{"model": "encoder-decoder audio transcriber", "dataset": "short read English sentences (LibriTTS-R)", "train_examples": 26041, "gain_aug_db": 6, "noise_aug": 0.002, "n_mels": 64, "hop_length": 160, "input": "mfcc", "spec_augment": true, "win_length": 400, "tokenizer": "word", "vocab_size": 5132, "encoder_arch": "conformer", "encoder_norm": "layernorm", "encoder_activation": "quick_gelu", "encoder_mlp_ratio": 4, "encoder_head_dim": 64, "encoder_fused_qkv": true, "encoder_qk_norm": false, "encoder_layer_scale_init": 0.1, "encoder_dropout": 0.1, "encoder_inner_norm": false, "encoder_drop_path": 0.05, "encoder_subsampling": 4, "encoder_layers": 6, "encoder_width": 160, "encoder_positions": "learned", "encoder_kernel_size": 31, "fusion": "prefix", "decoder_width": 128, "decoder_layers": 7, "decoder_norm": "rmsnorm", "decoder_norm_position": "pre", "decoder_activation": "gelu", "decoder_mlp_ratio": 6, "decoder_head_dim": 32, "decoder_fused_qkv": false, "decoder_bias": "all", "decoder_qk_norm": true, "decoder_parallel_block": false, "decoder_inner_norm": false, "decoder_positions": "learned", "decoder_prefix_bidirectional": false, "decoder_connector": "linear", "decoder_tie_embeddings": true, "init": "torch_default", "residual_init": "none", "optimizer": "soap", "beta2": 0.99, "learning_rate": 0.0027, "beta1": 0.95, "shampoo_beta": 0.95, "eps": 1e-08, "precondition_frequency": 32, "max_precond_dim": 1024, "one_sided": false, "adamw_lr_other_params": 0.0014, "max_steps": 6700, "batch_size": 64, "epochs": 16.5, "lr_schedule": "cosine", "final_lr_fraction": 0.1, "warmup_steps": 200, "weight_decay": 0.3, "adamw_weight_decay_other_params": 0}
Rows from block 3 of the audio encoder of a small encoder-decoder audio transcriber, named by matrix and row number. Rows with one number belong to one neuron. Each number is 500 + 50 x the weight over its row's rms, rounded and kept within 0 to 999. All counts start at 0. Numbers have three digits each.
After each neuron's rows are labels from the 100 clips, of 14976, where the neuron reaches its highest value: "loudest band" is the band of the loudest frequency at the time of the peak. Only what is clearly more common there than usual is listed. The data: short read English sentences (LibriTTS-R).
# fc1: second MLP up (encoder.blocks.3.mlp.fc1.weight, 640x160), inputs 64-95
# fc2: second MLP down (encoder.blocks.3.mlp.fc2.weight, 160x640, transposed), outputs 64-95

fc1.151:432541536491509476531539537543519571500414485428503446475479512465432500445620613549525479608536
fc2.151:463481456405475491515523487412570486459579448494535498533503533542589481484460575480474482516457
loudest band: 2000 to 4000 Hz

fc1.74:556483442465528479540493478497583437464568460434424561490521452533513461506455569405557549561515
fc2.74:494459526543530591503487519545567448467489449531529529466581610547477536451573440423412461498457
loudest band: 500 to 1000 Hz

fc1.311:494489435537508578493478479433560539582530608446540524419455521482652508503490479481456526436540
fc2.311:438566499562526579562435398507494589514481463482513549551522420561431479417560494465529484490529
loudest band: 500 to 1000 Hz; 250 to 500 Hz

fc1.611:431568457391423508468493551464468481491518556497507546580457504498524472438557496452453532529535
fc2.611:507457440428530496554523494534535448537507487453493506524491521554477483448513505528511587511371
loudest band: 2000 to 4000 Hz

fc1.354:515520466407572433488484524490494411579504457497519523485513425533550390453459498373514455476507
fc2.354:536543494457498614575550552464463520485596605629526442524509548452542504464415474419477519512511
loudest band: 1000 to 2000 Hz

fc1.212:516526427414498510536574477441452451490499408490542505424554503570462464553462560489487474494430
fc2.212:476500584448520529416519533468463486555473500451444515517515479479452575523533435541460532504554
loudest band: 250 to 500 Hz

fc1.70:425551550529477470567555588438474420469501433509467450531504488459517510474441450478531536534489
fc2.70:472422465480516480526451523394495411551543508451593493496504587551500497575497573457525466564554
loudest band: 500 to 1000 Hz

fc1.23:507510534494475529513475501386477522551419524575496430458488490457535598532492489474520478390530
fc2.23:536362551478474567439458465426514459442449612503464553638456570464507523515470527498437540505498
loudest band: 500 to 1000 Hz

fc1.465:485438404424618492498474536410471566541521461473544479469475456520593517424608411438419535465394
fc2.465:507550492500458427561549450561532535487577609528502392622549526583459483529482547563418560526544
loudest band: 4000 to 8000 Hz

fc1.509:509509450486500399508469548419506559594520464569505501554475482449450499515538468580501451504463
fc2.509:501496452526559476544531482503494569541491467532493512496597511455498486560516464499479477473535
loudest band: 500 to 1000 Hz

fc1.189:513500568489447582465449529473475550507562580497577516550553524478456464538625439518455476521497
fc2.189:467517497513441469519442560505505470496530505530773485554526514415511511497534483484454494483637
loudest band: 2000 to 4000 Hz

fc1.131:463468481534450512536488501568452454483551577524427516491512546536524532495455475565470485522477
fc2.131:446642471526566497383546510467477504461452487482483455494496499520500472496455487531589541551484
loudest band: 500 to 1000 Hz

fc1.462:527534404605545485480591507478541521510479525488537440482561537416499484511609550566508447460513
fc2.462:403466493556474528492553463519573613403466522506507502499511514496544504508531578504535453446515
loudest band: 4000 to 8000 Hz

fc1.137:433494620495496460426454442621449459545463510428404448502488490490523462460525455562575545646550
fc2.137:588526437516497483483464453481524451506479524501524546466555492455508495526532521447568468384522
loudest band: 4000 to 8000 Hz

fc1.587:467452527453557467498537472482495497448585481505563540502522493373470476573457540412589491438425
fc2.587:478539513528531465480465532489507519411544418399506470498545392577441458493581495608463476452566
loudest band: 250 to 500 Hz

fc1.562:522459559518449546484482537464446506511542426385462539504525421477438541469480485412433468506536
fc2.562:485471468441512482498459518527530549382479476459422537548503439418606472571521463490396501444381
loudest band: 2000 to 4000 Hz

fc1.603:532473455474523567590450585528534455458464436431566519395531444462516455500574457453543480484581
fc2.603:514511519530497496526529468554518532565468466583530520510472499445560509546496572452480473595436
loudest band: 4000 to 8000 Hz

fc1.175:517486562478436488434476572457564522540461507439425565531486535515448510513524495533503547608522
fc2.175:380555420497473548556462438553502486558494496406441615531483486553424507398605538531408469513526
loudest band: 250 to 500 Hz

fc1.560:482552481454542558501409504504416446508511560451535502523576539437443511477577550547484562556595
fc2.560:521384440438479522445572474442399428487565456462493381558504433484546532563458458486434517558438
loudest band: 2000 to 4000 Hz; 4000 to 8000 Hz

fc1.53:505451609538535509461635493613456521516467424446484465498484489476476557580632410446530464618400
fc2.53:471486496560523478433481592468446402513555507500461449495591539463511498481470613496442491378616
loudest band: 4000 to 8000 Hz

fc1.88:651489415487456551533473470515521499456499553570480499537511494613509508558411566547551595492514
fc2.88:492585419462544478489522534514453515524549507528557500481511484493514450416586503490580521422468
loudest band: 500 to 1000 Hz

fc1.520:483460562506596461439509486535496537529418402514598553471552510412426530478492450482609496499563
fc2.520:482522465500464547470571516516628464464509573540455472514497469538469503542593565544564538477532
loudest band: 4000 to 8000 Hz

fc1.115:546552550488535650538490549546465507467558493546560467526504565429632505475566434516490519496548
fc2.115:532402398551428517509484447585516529441411522477538533383485486425470495460554558561491483530474
loudest band: 4000 to 8000 Hz

fc1.366:481495470571526483486475432411431554471487525538490414427501520539460466594400498498597452718453
fc2.366:508472566483521482438412371600602495604524506584501488553480461564545462538548396519524473499503
loudest band: 250 to 500 Hz

fc1.25:478567519466484416476535455525434493458550392409478543529530468473553524556527482410492475512461
fc2.25:428540572490516513580535536565522506496468576470509611483538498477449458501488583430527442527512
loudest band: 2000 to 4000 Hz; 4000 to 8000 Hz

fc1.258:445543564488556511487482565399452565424563453453531537576510508496475431491527431564468499460522
fc2.258:485503494471512454435488588509491520510561483473439494422527444465589468471455544550556575448561
loudest band: 250 to 500 Hz

fc1.247:463586494427532558432490423347521480556557564441562552577420527539440525466562518496549568560536
fc2.247:365599471436531436534515442520461492538480409523426523470458533542508473485504338557467503566383
loudest band: 4000 to 8000 Hz

fc1.442:564540441491504505496495538525611477506512436534525411575548430484462446408490449624488476574425
fc2.442:587507545554456473563491466518511446512589557452546578538525578494468498496489504594493472433517
loudest band: 500 to 1000 Hz

fc1.542:452474512507496591552528473471470487508472553502473513530492443455514509418433556581410456499475
fc2.542:547462524443569485488405557491458544554537452461476531501521535526514507447476487399536527417514
loudest band: 500 to 1000 Hz

fc1.187:397466564577520426467382442594568544540587524439488561491501427424547578450503473531479460497501
fc2.187:546524385576534542523444465509521537540565471498516533465463474445412531567459451468524518480471
loudest band: 250 to 500 Hz

fc1.317:497448554494490520584516466512490443532468423520442599486482473367524494507474462532481425559464
fc2.317:430521463537497516480459526563557574477364509415516467484501543441466435421585583461508557481544
loudest band: 250 to 500 Hz

fc1.316:412486500524475465474572533518485504616453572406451540526472451434500480505477537433481500500513
fc2.316:515439555497552565476448498485492425515508534506550598495561587445537479507526430558474490579560
loudest band: 2000 to 4000 Hz

fc1.8:544512526523553522560534460447487488570521551560541470502433521472514430511511401541398528511447
fc2.8:554501495469546402506549573471513552422405512482483475450489450522523508507560565546571549479516
loudest band: 4000 to 8000 Hz

fc1.126:503577554433470503551509453554453494585514457376482524490466470398496467499511510422488448507532
fc2.126:367490534466511488564519475431499504494481535519452487517462505505492431553549499407431441466543
loudest band: 250 to 500 Hz

fc1.159:515530543470436531543508523544526421462509472553498475467534549497517509494669441547466424511384
fc2.159:483555449539542475494426470438462492544413500475485535490482497485356482423514524465496571597588
loudest band: 250 to 500 Hz

fc1.516:541485545513491490560499418493512541570585559490520519483537453467575495470642437464547536494456
fc2.516:552558534497485602484434467488471513428401522510537454558443485507607492523448409497538461545481
loudest band: 2000 to 4000 Hz

fc1.545:501430544587526431560473550487580597431461552449460489461518519530477439540530426486524566468456
fc2.545:523578544561500517515487548551516497433500505530506514574603481487561450481512587505421528585523
loudest band: 4000 to 8000 Hz

fc1.182:488432526489529515475522570466439526578446461441563536510510476473482454528548426516472439518591
fc2.182:500628488443480514491484488389475448479492518485569508467484535541526485388469510530490480553505
loudest band: 2000 to 4000 Hz

fc1.426:577464451425491522492377433494448433534491599532482432499489513467484434563437440528522478483500
fc2.426:530518455447527466424449531510484500543552487594500449531468466477613506542468514510602530418483
loudest band: 1000 to 2000 Hz

fc1.394:632423543537468452487493447531484487509546484532420490497437473530511532536572435602530452477558
fc2.394:507434414582527497489496507547512541448509503484492469474511400519425527480627366450481492442470
loudest band: 2000 to 4000 Hz

fc1.414:497440422488509486517588552538510565571468515523599442535512526499613600529548501529483550524522
fc2.414:462500591455514479461495483500514538521478497511434544445396529556480508556607538575436448487538
loudest band: 2000 to 4000 Hz

fc1.565:531570469516523522535532421534478621456531467503419421588440516554528552472508499542447435527467
fc2.565:510401547507543518507581509500506505545461469581467444494490492486474556519473589519509441535540
loudest band: 4000 to 8000 Hz

fc1.504:410509466497530562441563553436474495438444466475511479474478540454489496492555512527492475622461
fc2.504:488539424458497590454467469508460550471399499424480491556500491531543523469542457591489500448602
loudest band: 250 to 500 Hz

fc1.193:499652574522581473481566446485506533560460505517512485533588479483493535478481414528387463520515
fc2.193:528437504576525463517395509500476501445464524512580517470585391491558512507574554463480515521510
loudest band: 2000 to 4000 Hz