Rows from block 2 of the audio encoder of a small encoder-decoder audio transcriber, named by matrix and row number. Rows with one number belong to one neuron. Each number is 128 + 32 x the weight over its row's rms, rounded and kept within 0 to 255. All counts start at 0. Numbers have three digits each.
After each neuron's rows are labels from the 100 clips, of 14976, where the neuron reaches its highest value: "responds to" is what is common among them. Only what is clearly more common there than usual is listed. The data: short read English sentences (LibriTTS-R).
# fc1: second MLP up (encoder.blocks.2.mlp.fc1.weight, 640x160), inputs 80-159
# fc2: second MLP down (encoder.blocks.2.mlp.fc2.weight, 160x640, transposed), outputs 80-159

fc1.441:065124176177126146119034109141142096158129111138072156106140122119058110140066189074132129131152112138148099133131145127111151134078154106195172148162113122210150145084126124106145120200104103089081177150104098109145112105105144141171171115
fc2.441:068121169110151127114063113132105147167108177113148122128134172134147128109164100144087170147156124123113121138109148087095109098156096160166123098126102165085129089097089140196079111157075114160061134133127106170116101129140110130178140144
responds to: the word "the"

fc1.150:084116133099164125133152173125140085118169042131090070164121088099150162143056158074089153112083084099082159158116105130139157120176105137164146089126187080108085067127203127113163185197079079129113128101157154129102150099141102127098102148
fc2.150:147125149136093116100115167119081184082142132111132104117102101077137127091138092161165155126138168116111122127163114108137159154126114189160124135151084118168115146096166160153118148126150175095143200183128108135111104108094175141145155077
responds to: the word "was"; the word "with"

fc1.220:166149098071175162108128167142149163111161201101049123102130093155095067170180102147133134118128160168109155139190134105052163207157150100117129104177134128134122121119150141178168087146107129113107182182093140130099112156159139162177148105
fc2.220:106103174188162082111135175082127092186127104131141136091188146062082124109145162164158116137118212135166125141078089113150145097107122150116110095109142157183135152149227086074113109161102154103165120152091112101163115134190142158102183113
responds to: the word "was"

fc1.171:132083177150161134140171131154115140124077058133102137141125118136109094123099131154196197149100132186089126127094145100157115155092004080130105164189119073167117124173127132113112150113107094160162105131117129155134150101093102139130182138
fc2.171:134153074157133127090169126106159089144146154124143110141140097124145108061125081167112159038158095077122109117121146137148197163146075100116188156171129128142134109171119139056067140114103158148122158122142083153099123125166158149125164110
responds to: voice: female

fc1.260:118131117149117175146099095142167160126092127133131078122178133190157094142091142129130148163136136138094057072111114055140108117107172103160075108144149069126086129163128193086171140073078113144115129088098110094147046098172108125119118145
fc2.260:071135167106145098098149126108170089137119137114119068135157111143162119153081087102095098089193163158108140208122126105098149169174152150116067129066085152129161137148086176083150158160082201094095168115141106087124113135168131089114069128
responds to: the word "and"

fc1.463:168143181125139150121170200091131140108123200133096074126134087134136151179070177110131116159103166055118133132076167111120144208077114123096165122174165089155113094131115153095134106142171158165110170125110107108114163142154148169183060116
fc2.463:064178096180162098150155112120153176114118142136151157163072067118144150165111081121136098092109087142145132084161112106114091187157081146127129176176146110148087085138101146137150107147175146123125135090188137162101144142196123162142097202
responds to: the word "was"; the word "we"

fc1.63:121121086144105137061114100138119131087124137101104128136127141108119109089103144154143073092137088133139137146134130165150113091082174129114116129130158123107086154106150100132146166098084173124233128104118158004174140152101103118125138105
fc2.63:170161085191112147132104081148196184127146084163100124141102127138114188106119139133117092153130105137153115161176111158160160094070122147146166134129100116150076106089212115156178171103088154094205161119127148089134099171110141112175077145
responds to: the word "for"

fc1.222:168096109060151048112119120079105131129109049150102097167168114120159081127131138137181098117156172123099123160112166079084128160099147149165111121166084124135112139104126115127088127157116181085089106104160116144188169129121166127123134077
fc2.222:076110119193117138147092194121166137128078148052062152136143161148118165141130129151115075124125127086167139089116099108140137100144148175121115122151108070115158134138120123148164121138072126114121153108122117113150084081174121148125145190
responds to: the word "of"

fc1.247:082164143128102104117158097202110155118130139165134086079115093107131060113083105118120070099166099137162143104107123078165132080170139120148104144123161137145119112170130137168126110163121108114168163096073160120157115096110096134097154158
fc2.247:089168114100129093127131109123088089116092112134186104157118143131138121135107194126121149167101109166075141124122164103115167127159092131125131147115116124094179147140078124100124149199197166154131124104189111099173112174105092192116167186
responds to: the word "you"

fc1.214:120173095081142108143099101177201089159112128161202153123119116142168135049105126144164229155161065065091192143159129104105093101132088158104110140132124110148120109135125147126149153097157133151123084172133145133070156115108093153113118100
fc2.214:198155133144126122133167195108107139145126113083142123190086130099108196142151181128124145104149125126122133132106115171161187095126124068105131128129069190146173144092031145137148069200154137115085090109129113117167155161148115171152084117
responds to: the word "is"

fc1.264:226123145129139140054121165111106141063111189167152138123160145053085115169119164151132096125077124121102086146102132143184117102066149122064113152139139142143142141199113151145152152125071111105178210151063135128127119137112140210114172142
fc2.264:139174099103215154139168121130112103127144145159143141153113114123061168111028116112139148142125107142137139186091202170087121181138148056118111134081159106122139148062122132127162151193222123125109088116131108172120085121129159105098115107
responds to: the word "you"

fc1.153:104144121159147116071156138079126120123109121181147134157141122163151124083116167112184089102117124103148080147140161105101106167127137081116095183196181102227121103156100126084096155167117086122079133117135130106098136138121174176088113113
fc2.153:097094041129073128128176161126181155131114161091059106134093132142148103097158095181140125071140130131177110123097149128129130150100124089131135105122030110104086174116117121134141167135118132175099131104137099106126121062127094117166080128
responds to: the word "he"

fc1.96:116155172139062060146108092106143140095126127157136160084125171130176149116160086117139127191097095066107123101122138079105097114158092138108114142113134145144089108158127213104168086158109118180097096118123175130181142148084120118095124189
fc2.96:190186178162141111126083134142144162128057157110112088155162150137170147142155203155111108093129084099065129142123094112138129102136108112120133091173135090142104099167150197167118156122130147219097085154094137127119120175133127117163148141
responds to: the word "and"

fc1.144:134080117123157101150093136216094080178141151113131108124099102051180126148160050111150107178130091127147139172103099169122180145191164145152135165137121169180104121127153135119085133144141181131083120108140136128128112166086144186101058146
fc2.144:114172137145161065179145115125121082068080142158132182178106175152123125128107214128134180068117127123063150090122179122124155149136125079107149098144104125136159100174096104152159112073123116156157148077099117073170092144050133034112169145
responds to: voice: male

fc1.404:085102134152073140107085104135157147128140109114138164146056103139129116154103111106102157159151123095116091130094155103132125201105157180169109123127133131105139143106114127123103133109170141120061100124197185141147115122065143106103133182
fc2.404:176179056114194140149128130086119119150148126125078133109126124127100155099171113121135099168052195128130124038099178146125106110091082094140144060124163156167115130140177143133120156119077088038093152136130161112128141150119085110054157152
responds to: voice: male

fc1.453:079099045076159174115176116152127129143130117158103073174126112101082091127112114169124105110093129169140127115144108127105129152150148106146141166117188191177068142158182119150116116148184145135033151158158098092087106151163081116161111161
fc2.453:150162116141107143124156105199154153120149145117133146152070115121119103107147047147171107179107142154136154134126166154091144100132138132124145121094115180125140140092118186148134123089030113151113129104094121147076111132176115131216141078
responds to: the word "he"

fc1.107:170142126105107144136153117147115128084118101177134068146134160124119138119155183091117149144135111123121131081077162171138154103189162121186106161106124140097168132151122129083106159094157139081184105130107181068106074091114154120109126195
fc2.107:149064087154085135160072117137100112164149137057126123068110066135104049151123088198115163149140171172133136111159109110134100091179129139120146158145150107168104150156070115124077123170095121109123119119107063105163117149163158213126123086
responds to: voice: male

fc1.46:114118172158150104108129145119126085051142160089091121110126145126125110156126147125116147142104104113140146123121141162090167122134104120125124097185143150179147106218168100137169078127174112167091132133137144173093138096130114143098147109
fc2.46:170103118113109110115144153117161097157117135134152090147099094120140111131145139143043165174156171145108148099134158161137106160090106076127140076085145123162158183168145150123138112135135127166107170100117102169063156083156142083124085151
responds to: the word "be"

fc1.610:085151137105173104135114184128104130137118152073157107130140110119102148161112106115148130139139109137137150140104094148156161132106111184170087130117139158104155142150108125121134098133054093112079073117233137100114145086125094138133131176
fc2.610:138103129095118097128117088161197157076111159124137160112126107151125115150137144092135121169188158056119106158126181135111081104174107116128153155151126127192104149122120111149124121122128171117174147117152115135145147108104128176121148099
responds to: the word "said"

fc1.571:065131158109141123055121147160175138114087117118110096119108113144091102157154108133157155143101106042151206106099098148136133128122218160102111160100074112101075166168124096166160103102122113146133121135133157145107150132103118121154061126
fc2.571:139094137145100130119105064092099106143107101117130105072124121117130122177202133086115119083131132127095169141128156145060113103157113097125171153139125084046133115118059163141168074140184199110171154106119129129197089144121131127102115171
responds to: the word "to"

fc1.595:094102108089127095122120147188120090131064055120116177144144077116134105115068125166149112124162124075148138136116153136088107190119080130176074101139106150090139143136178130129099134155114107151054156110080064132176136128181124100062114132
fc2.595:192044110104131124146124165070133147120160153142123091126177075095099090102117048098142113160136118104146096050105116120128117159153091107145162122153164160152151128140121124095162149097142154182122151156140146139152113184077128158151063085
responds to: voice: male; the word "have"

fc1.582:102115070065149120126087107127117141172144157122093115106107121148140118121058142169167141159157120095089190157153110131146138100107086100121115098126139113114057166141120102157088162145082160125092112154135132196128133204147146112094129145
fc2.582:169151113175151147140117092109116104134103169114107131080163123149101162123123122105150081159121134141133131115165149150201078193125201158141138107112166139180119139128121083072152129121083143128099065067153101138131151122064104108123138112
responds to: the word "was"

fc1.8:160143126166091092082136160116127154182082083166084156119105163149171091082059139103155150184095132109068121083165151163127111193118099163107169140108128049090069096125116170108122126126117105150061165144078144126106088174196097111135142065
fc2.8:207144079073132142099152176188137208187133158137101086070149127172075133104121074114132123124128100113165147108145132110108125101148093157168137129148088155130138173141153107156104170115135068124089092093184151139132172079091104157157084171
responds to: voice: female

fc1.246:121219145129169131150172146176126189194113100120141129102175132160125136117059129171131140121076185135142140135094130105108136116146087076100192088195147099127129103178137096176187192163085145157174147128099133175157173126138179100145143110
fc2.246:121100095192131125116129112143110093116213133089119149152110133115103183182174167093125121075135138108135152121130160054170186072168159109112159124124122092147109096091114120103139076096183194123104117172110154108209127088112079109106159103
responds to: the word "him"

fc1.235:166136148126119122123080121141165170087143154184185140185158151123112163060076084075154127133150135136161072120106185113108121148119085165146118156190165178170118033147159127089104127148143128132144131133118193111124127121119079158138163143
fc2.235:210082115142141162081148112193104138113157093126131106122103066151110018123150134109181090152091144127079137192069153156111193133142134138130128087071149133146121134103071125138141165126123099133085198085087173159172088156125143108130092092
responds to: the word "i"

fc1.554:119135109083088166124080141135102089148185073131177136139096104124140096092080092126112188141084153165105155092129088070131099140118126132071107114151183099084117191162166131121186121169114121129122099101105145078105212163148121151116151122
fc2.554:111130107092147166167133147141139105116111121130142115132143180124076181169149147168142141144183163153096126103165156126143107118165135119129133104123115121143089120102075087097067133101151094102135057084128120129140116174120161088074116149
responds to: the word "you"

fc1.115:158149109132104135138193139071111118139129145160134099155117136176158139113145107132158142210132106127138149125100101115159183109150142148137168156177067171109149119164119097039120232067135087108111095132134152100095098108107150094147122127
fc2.115:098180105132146133126186128157108188142205118108148155089165104151148087196096039110148145134125131119113144081135172126101099173127153137098123162125148131062029103180160125141181212150092163089109187166106131128142085178130116159139119164
responds to: the word "she"

fc1.69:118098102088087128103070129170098077154134155134135111151184074151109102144196166153137180186085129113043079056165144129060142096112090121122154131138125078090136132091097106154111152146136097110132152115162118154132123120120090076099167102
fc2.69:120140104125099158120104107176151166174200103134150074127146150114091145116084095155098064118129056080110132212138119151136141158098133160169222087108157115150134156123127098132134128151106070118138041099127158127138136148117171137184181153
responds to: the word "to"

fc1.97:123134151139136143092123106144167152167136101173107112122152148161089107117083168165124123200144144065102103140131105085118126134162113130120139103169125166138097161152177108207084184117044168141158126187101150131135164118136126094158149134
fc2.97:177101111203152114138131143192133121189115067082157094113163158188071120171147160093122091139186111123071132075176077151141145095116138114141104125157083184134128164121117092143122111095130102194124245145113118101169139148096130140161115180
responds to: the word "a"

fc1.388:120091116156154118145158143126117140121094091092173114175132162177190119111130184130155197051113119084167160145129086085147157102148109127136133161117180144186105124224105095129177103092163113150127139194104155164094093149124126067158190069
fc2.388:064144126203118113116111153112133153128099190155092138141143114202154072143078142086097131045107141152104131125162100152098114095157114122157209106141098155133173100082146145119133137077111118169141161164216064131078117047077147135145150147
responds to: voice: female

fc1.77:151071119125112126120143114138138184140110137076105126138105096143139146112182117176133043168147154097144188144113138078189149131123169149121103140165089135145101165111085142093103109099147111138104108128096150139171162189095108143129109122
fc2.77:175119135157175067156108107128161142112169128174102125085032204168164148152158198154131138107124098126100121173133089170153099138099150151156135134128153178123100111096088100115147094171132092138145162108153120123130172165202158091068115120
responds to: the word "not"

fc1.459:095086090082089085110105145111117100164091086136074095138145095152141103141153133101127117152138121047104142160125148071119126168099117124102108129154121085141158215125127148111164135087149196082145107121114124048115143190060097097063162149
fc2.459:134145136150115158102129224128075124088181126086140119085130110172125160078087125114074118125190153135210147152152133174092121085078135162127133152120139120085121091095156130196127080126103107178148196106114116181118132078153095097155167123
responds to: the word "to"

fc1.457:140127096103175106113144164162144154156178073142142090121134121092070158120123140127153105073064141144104129164038129127135143085108177132137116099171141111132142119119092124150158130117072121151132190084120159122148127143107123145220132120
fc2.457:057125152160060161114092115055156103087104169160155146113108155111172089166123154113099081130114148130148161103137085107125142105147054168146146148126098077128134211127110104141109089151109132086130055135192119093130091146099147104143140059
responds to: the word "of"

fc1.167:162154143101112148169108084094091072081139147149137086140209104172096098142088085096132191143152150134154092148131026119148151131126147140106129162156213186151104169131180111109128164124130132073104102169138154160165131204129106129155097141
fc2.167:109116244116129140100122117106169134174137143143097147093166113152172104150108149177088123143074148096150125126076127161135148173113105165107107127137087121087149156128098137127162064126159102121127105175177122102167133137109100155148156042
responds to: the word "me"

fc1.517:083193119108098106121135085064202121151122141110100131143086133164107145107087129119111135137074175103122207113179073120150160161126097108158207141107121080164154144164167161115105084156071122119146154149166135144094130166124117171104088120
fc2.517:190056196091089122108126158149029106143161090142071103048093126137135075118161062103178135171139123163123132118116087151115095127117103184153102111074102139119123109101125130122131137101131099117182118136099147142125152160085075173139098098
responds to: the word "was"

fc1.466:126147134168107200140177117151131137149093074121102082112147066167160106113117115135118147095136071153136122088127176121138138128103164096146094128105157132081144169097051172148105119061163152140139156126110071179137098142103160079167188135
fc2.466:130127115135162136129119119121177136124121148084141076101151194121099145184148126066138131116152170186136112133041125138102131123156196183150158164067133200122123134148090104108123099169120146135153120113076143099127165155082138124128118112
responds to: the word "i"

fc1.239:095098158189128139152084126142118162122123146149107110096128132110099132136086100102121163113111122104191195181113169123143130118109105098163131151127129085126072102170059099154128193146086111168072131064071138079104153103178103162140207165
fc2.239:147174133141111135129114107148127124198138123085146102122160156081144175083158084106134111109077138129098150117089120115154094176113111102106100121144162079126179182122161120102113137170059169100127045145170136203103143131155110157123142087
responds to: voice: male

fc1.11:163108147179085099126139112100161119165133137100140136198140117081065098072111105090121183135124119111139055095151101113139124126138170079096188172150139122140119128159137116132110149190132134129101109132086096153096155142087098104095113106
fc2.11:091130134173148136108146152170047188161127152133093178103114112162147095143149176102149095132152148181092126131084136106151082091124123135148102133108170134124148159105132125114158183081215077130189129124207103134151134165124161164096156111
responds to: the word "to"

fc1.541:058130063160128129099139125141123156160133130076090132117120112116097128125137085148073119123076121124141147086174168102126154170183079150144129127099183067205135131144162085158082065129150150095124123151112122088106136069167150089105113065
fc2.541:154138178139092144126124092115118180077129113158070034141093085139115085119170138180085079136120169138103081137124168195094135189134143131130066164103149174105124083145197115137117121187130132166157128104067158134111140150138138111112050144
responds to: the word "was"

fc1.3:169127184099131137137145135070119111080106172152136134110146078157158143113152172125106127136059118138127142135125141097156124121082148075128131174124118120172128140159107121151123136073129141102134150123167109140111152209109101052116160154
fc2.3:186123156126119144162091190100112100128111121186187075104102138085102110123074094157167119128078154143157138120150114137103170116097177070111133111097128118125173089195064138143167106120069143139132119120092131161129119165069132055127149149
responds to: the word "me"

fc1.88:170193098120087132148154084154119124099137140146089140096155097132070115111130147108169103127064170147118107166126119150064153150133144109080118145181131161173121165155202098142131143163089128138150047132082056127132101136141108106148126091
fc2.88:115102076147122128129095181133132173139094112109206132138085184131088166145102138108091165088132166102202105138096189099087187170156116159143098139147147129103110096117099128142150140104130150155107133164126159117141116213107165060109153186
responds to: voice: female

fc1.608:082162159068121075133195183115119086148060127210159132106131144089137175099198095155135153115065135138111124122107069111131173106153123139156086132139115102130093104121115106101121164111146130104176098101104154104034084127126065149135141083
fc2.608:181153147131176074101142120096099131107089120129126152083108081141131136103117097121104105105082063105147099135093175151113124192124131140168056147126128088085138117181152170151071081120114130209139189064098120103177153130100089174135125121
responds to: the word "be"

fc1.2:121105142158160105090114096123120108103108133144107160100170124091131142208129140091197073154128130119163163151097187127161145076148133135166098090129199087094077208119112144131151118131130171118120138094076129203099144113141142154145134077
fc2.2:136150112152096124178154166125108167103150114121123121159136070118157128174123168112146037091144114201114118063100128172140094124127125141096137163124131125138119090164106157086151083079098121109079105141148089172093112153184104166139145104
responds to: the word "he"

fc1.319:146096207112161142107152111231138113158136134153136136187164135125100103145112100127123148109108114123129159109194153117170121137134082091132092160170122141064167121081111193191164071161123122128127166158096132122130127186093141148126158090
fc2.319:122152132158150144179124123102097132163186130080071134116111162132203151114130124161192134084163160093129116139165160143050150111138151079128145124130142148118088129127163104137138094154093143074084176170068181129122101133128117080149191134
responds to: the word "is"

fc1.172:154156073134136158077132105064152181172150112204175117137168082160111133113150163177081131114120117111069107115111148130141134192137133151105138118090120092142107153147073150124134153130114194123145102125126130092130133111115095109099150119
fc2.172:183153156050126141114159125193177147115105144038187034075119112094111153096092125141062166182147135137133111120182141126156140120117173152123156164101161138087138167148163172118152152155096091171183131118148120152145133160184145149188116164
responds to: the word "i"

fc1.38:178081146125168118166154112079160131183174152175116216097192097095103158114129117146113172106111166125112141138138103097133180140082182166151095135104143156155124123173115094172138164146123048114117118118088156096132192112197137130163175089
fc2.38:136127177118089101097114107185105114119182087118119091141119133102092175122100126145163105123097166071086162144105104132091144154122151155114166088136117114145145140183104102132101200128155180107092078164103101136161095136165137104107180107
responds to: voice: female

fc1.204:185139138147106150193158139090179112110158133092176105124201134176147107068071166161072145147132154148084129093064140109147177123121140106149082153085137154174078060123148117099116159129140070090141113152164142114119123078156112111123156146
fc2.204:096135147107119156124128092137098118142131100149187095126109156129085005182069174156168177075196113126111133172132156135162142156084240119177122088136159151126152130158147116122083146145082155115111138087133118139131156114162122101156148144
responds to: the word "not"

fc1.105:085175105122100129193057096138133105139142123090127100091151140083144148123189121121121101138066083103096074154134153103144078142155148103140137144119187124185118060111124108084129165122112145120104098166156158136079118105088151089093161137
fc2.105:154121153102105138093141121071225118111118154075117118159114108136065158165108078129136123137098135090155167141150121085142073151135158131160081103113110100116092147180112162121107090180119141162143100147107058158127186059170148144124056110
responds to: the word "is"

fc1.205:111098122119154145140139154128097119169178171152147145200114156079108178123126129142122114182123127165097181159121158106178148104131107108121119156124150077108099084096060103086068129123169138111135122112102088109163130080147119133179178115
fc2.205:168160127151073063088165089154103087098105048056143099038139124122150114139165091065117148123119105080147103075159132127153122151134124161098156138078159108117143137126196110142124087203099158118128142111086139143144146145124094135115121149
responds to: the word "to"

fc1.56:183166132072127161149152119108121108082123128070114187131111119108135081111115147115205152151123098090126168120103115145188158199129096102129054111068107084136085072105100135125126105108144148167099141113079164107089144135066136107129084131
fc2.56:062076176043094134120124180133107119126136143127086182162122128097085158136123206123161090164183165108062122097129159151083082119136070133107116100148220115089167170130177178091083144082105108142115117117190105134135119143112134087106125131
responds to: voice: female

fc1.29:126202181184167134133151075108128119145097100106100137143160166119177136200179155149151143170153112110137086154097140107129119115064177131089083087123158134148107151115143136128156161118135169162081096084092178129114117141144121093098104159
fc2.29:121107161130119150074104146177159198129127111131180120116100114154152056151100126072159121097154158155153127076157112089091098138124161141159098106162117117113107098093115154075106118125095141112079189148140163145103104119136205151097063108
responds to: the word "and"

fc1.287:142125096092129144099157108075164159167133138112154129160143118119096150155155118088136099135077159125127151142129124090120152116200165132141141084183121115167128159080160071113130126168154140095045121119161113097129149096167107090095118084
fc2.287:111154132142194115146144142097117111055080160102081115088153124049135094077153119101123189108125126165096112159117144122122107177128106070090085109105100104135089137112144105141098125133121181143103144133160143136083105106090151149077190140
responds to: the word "was"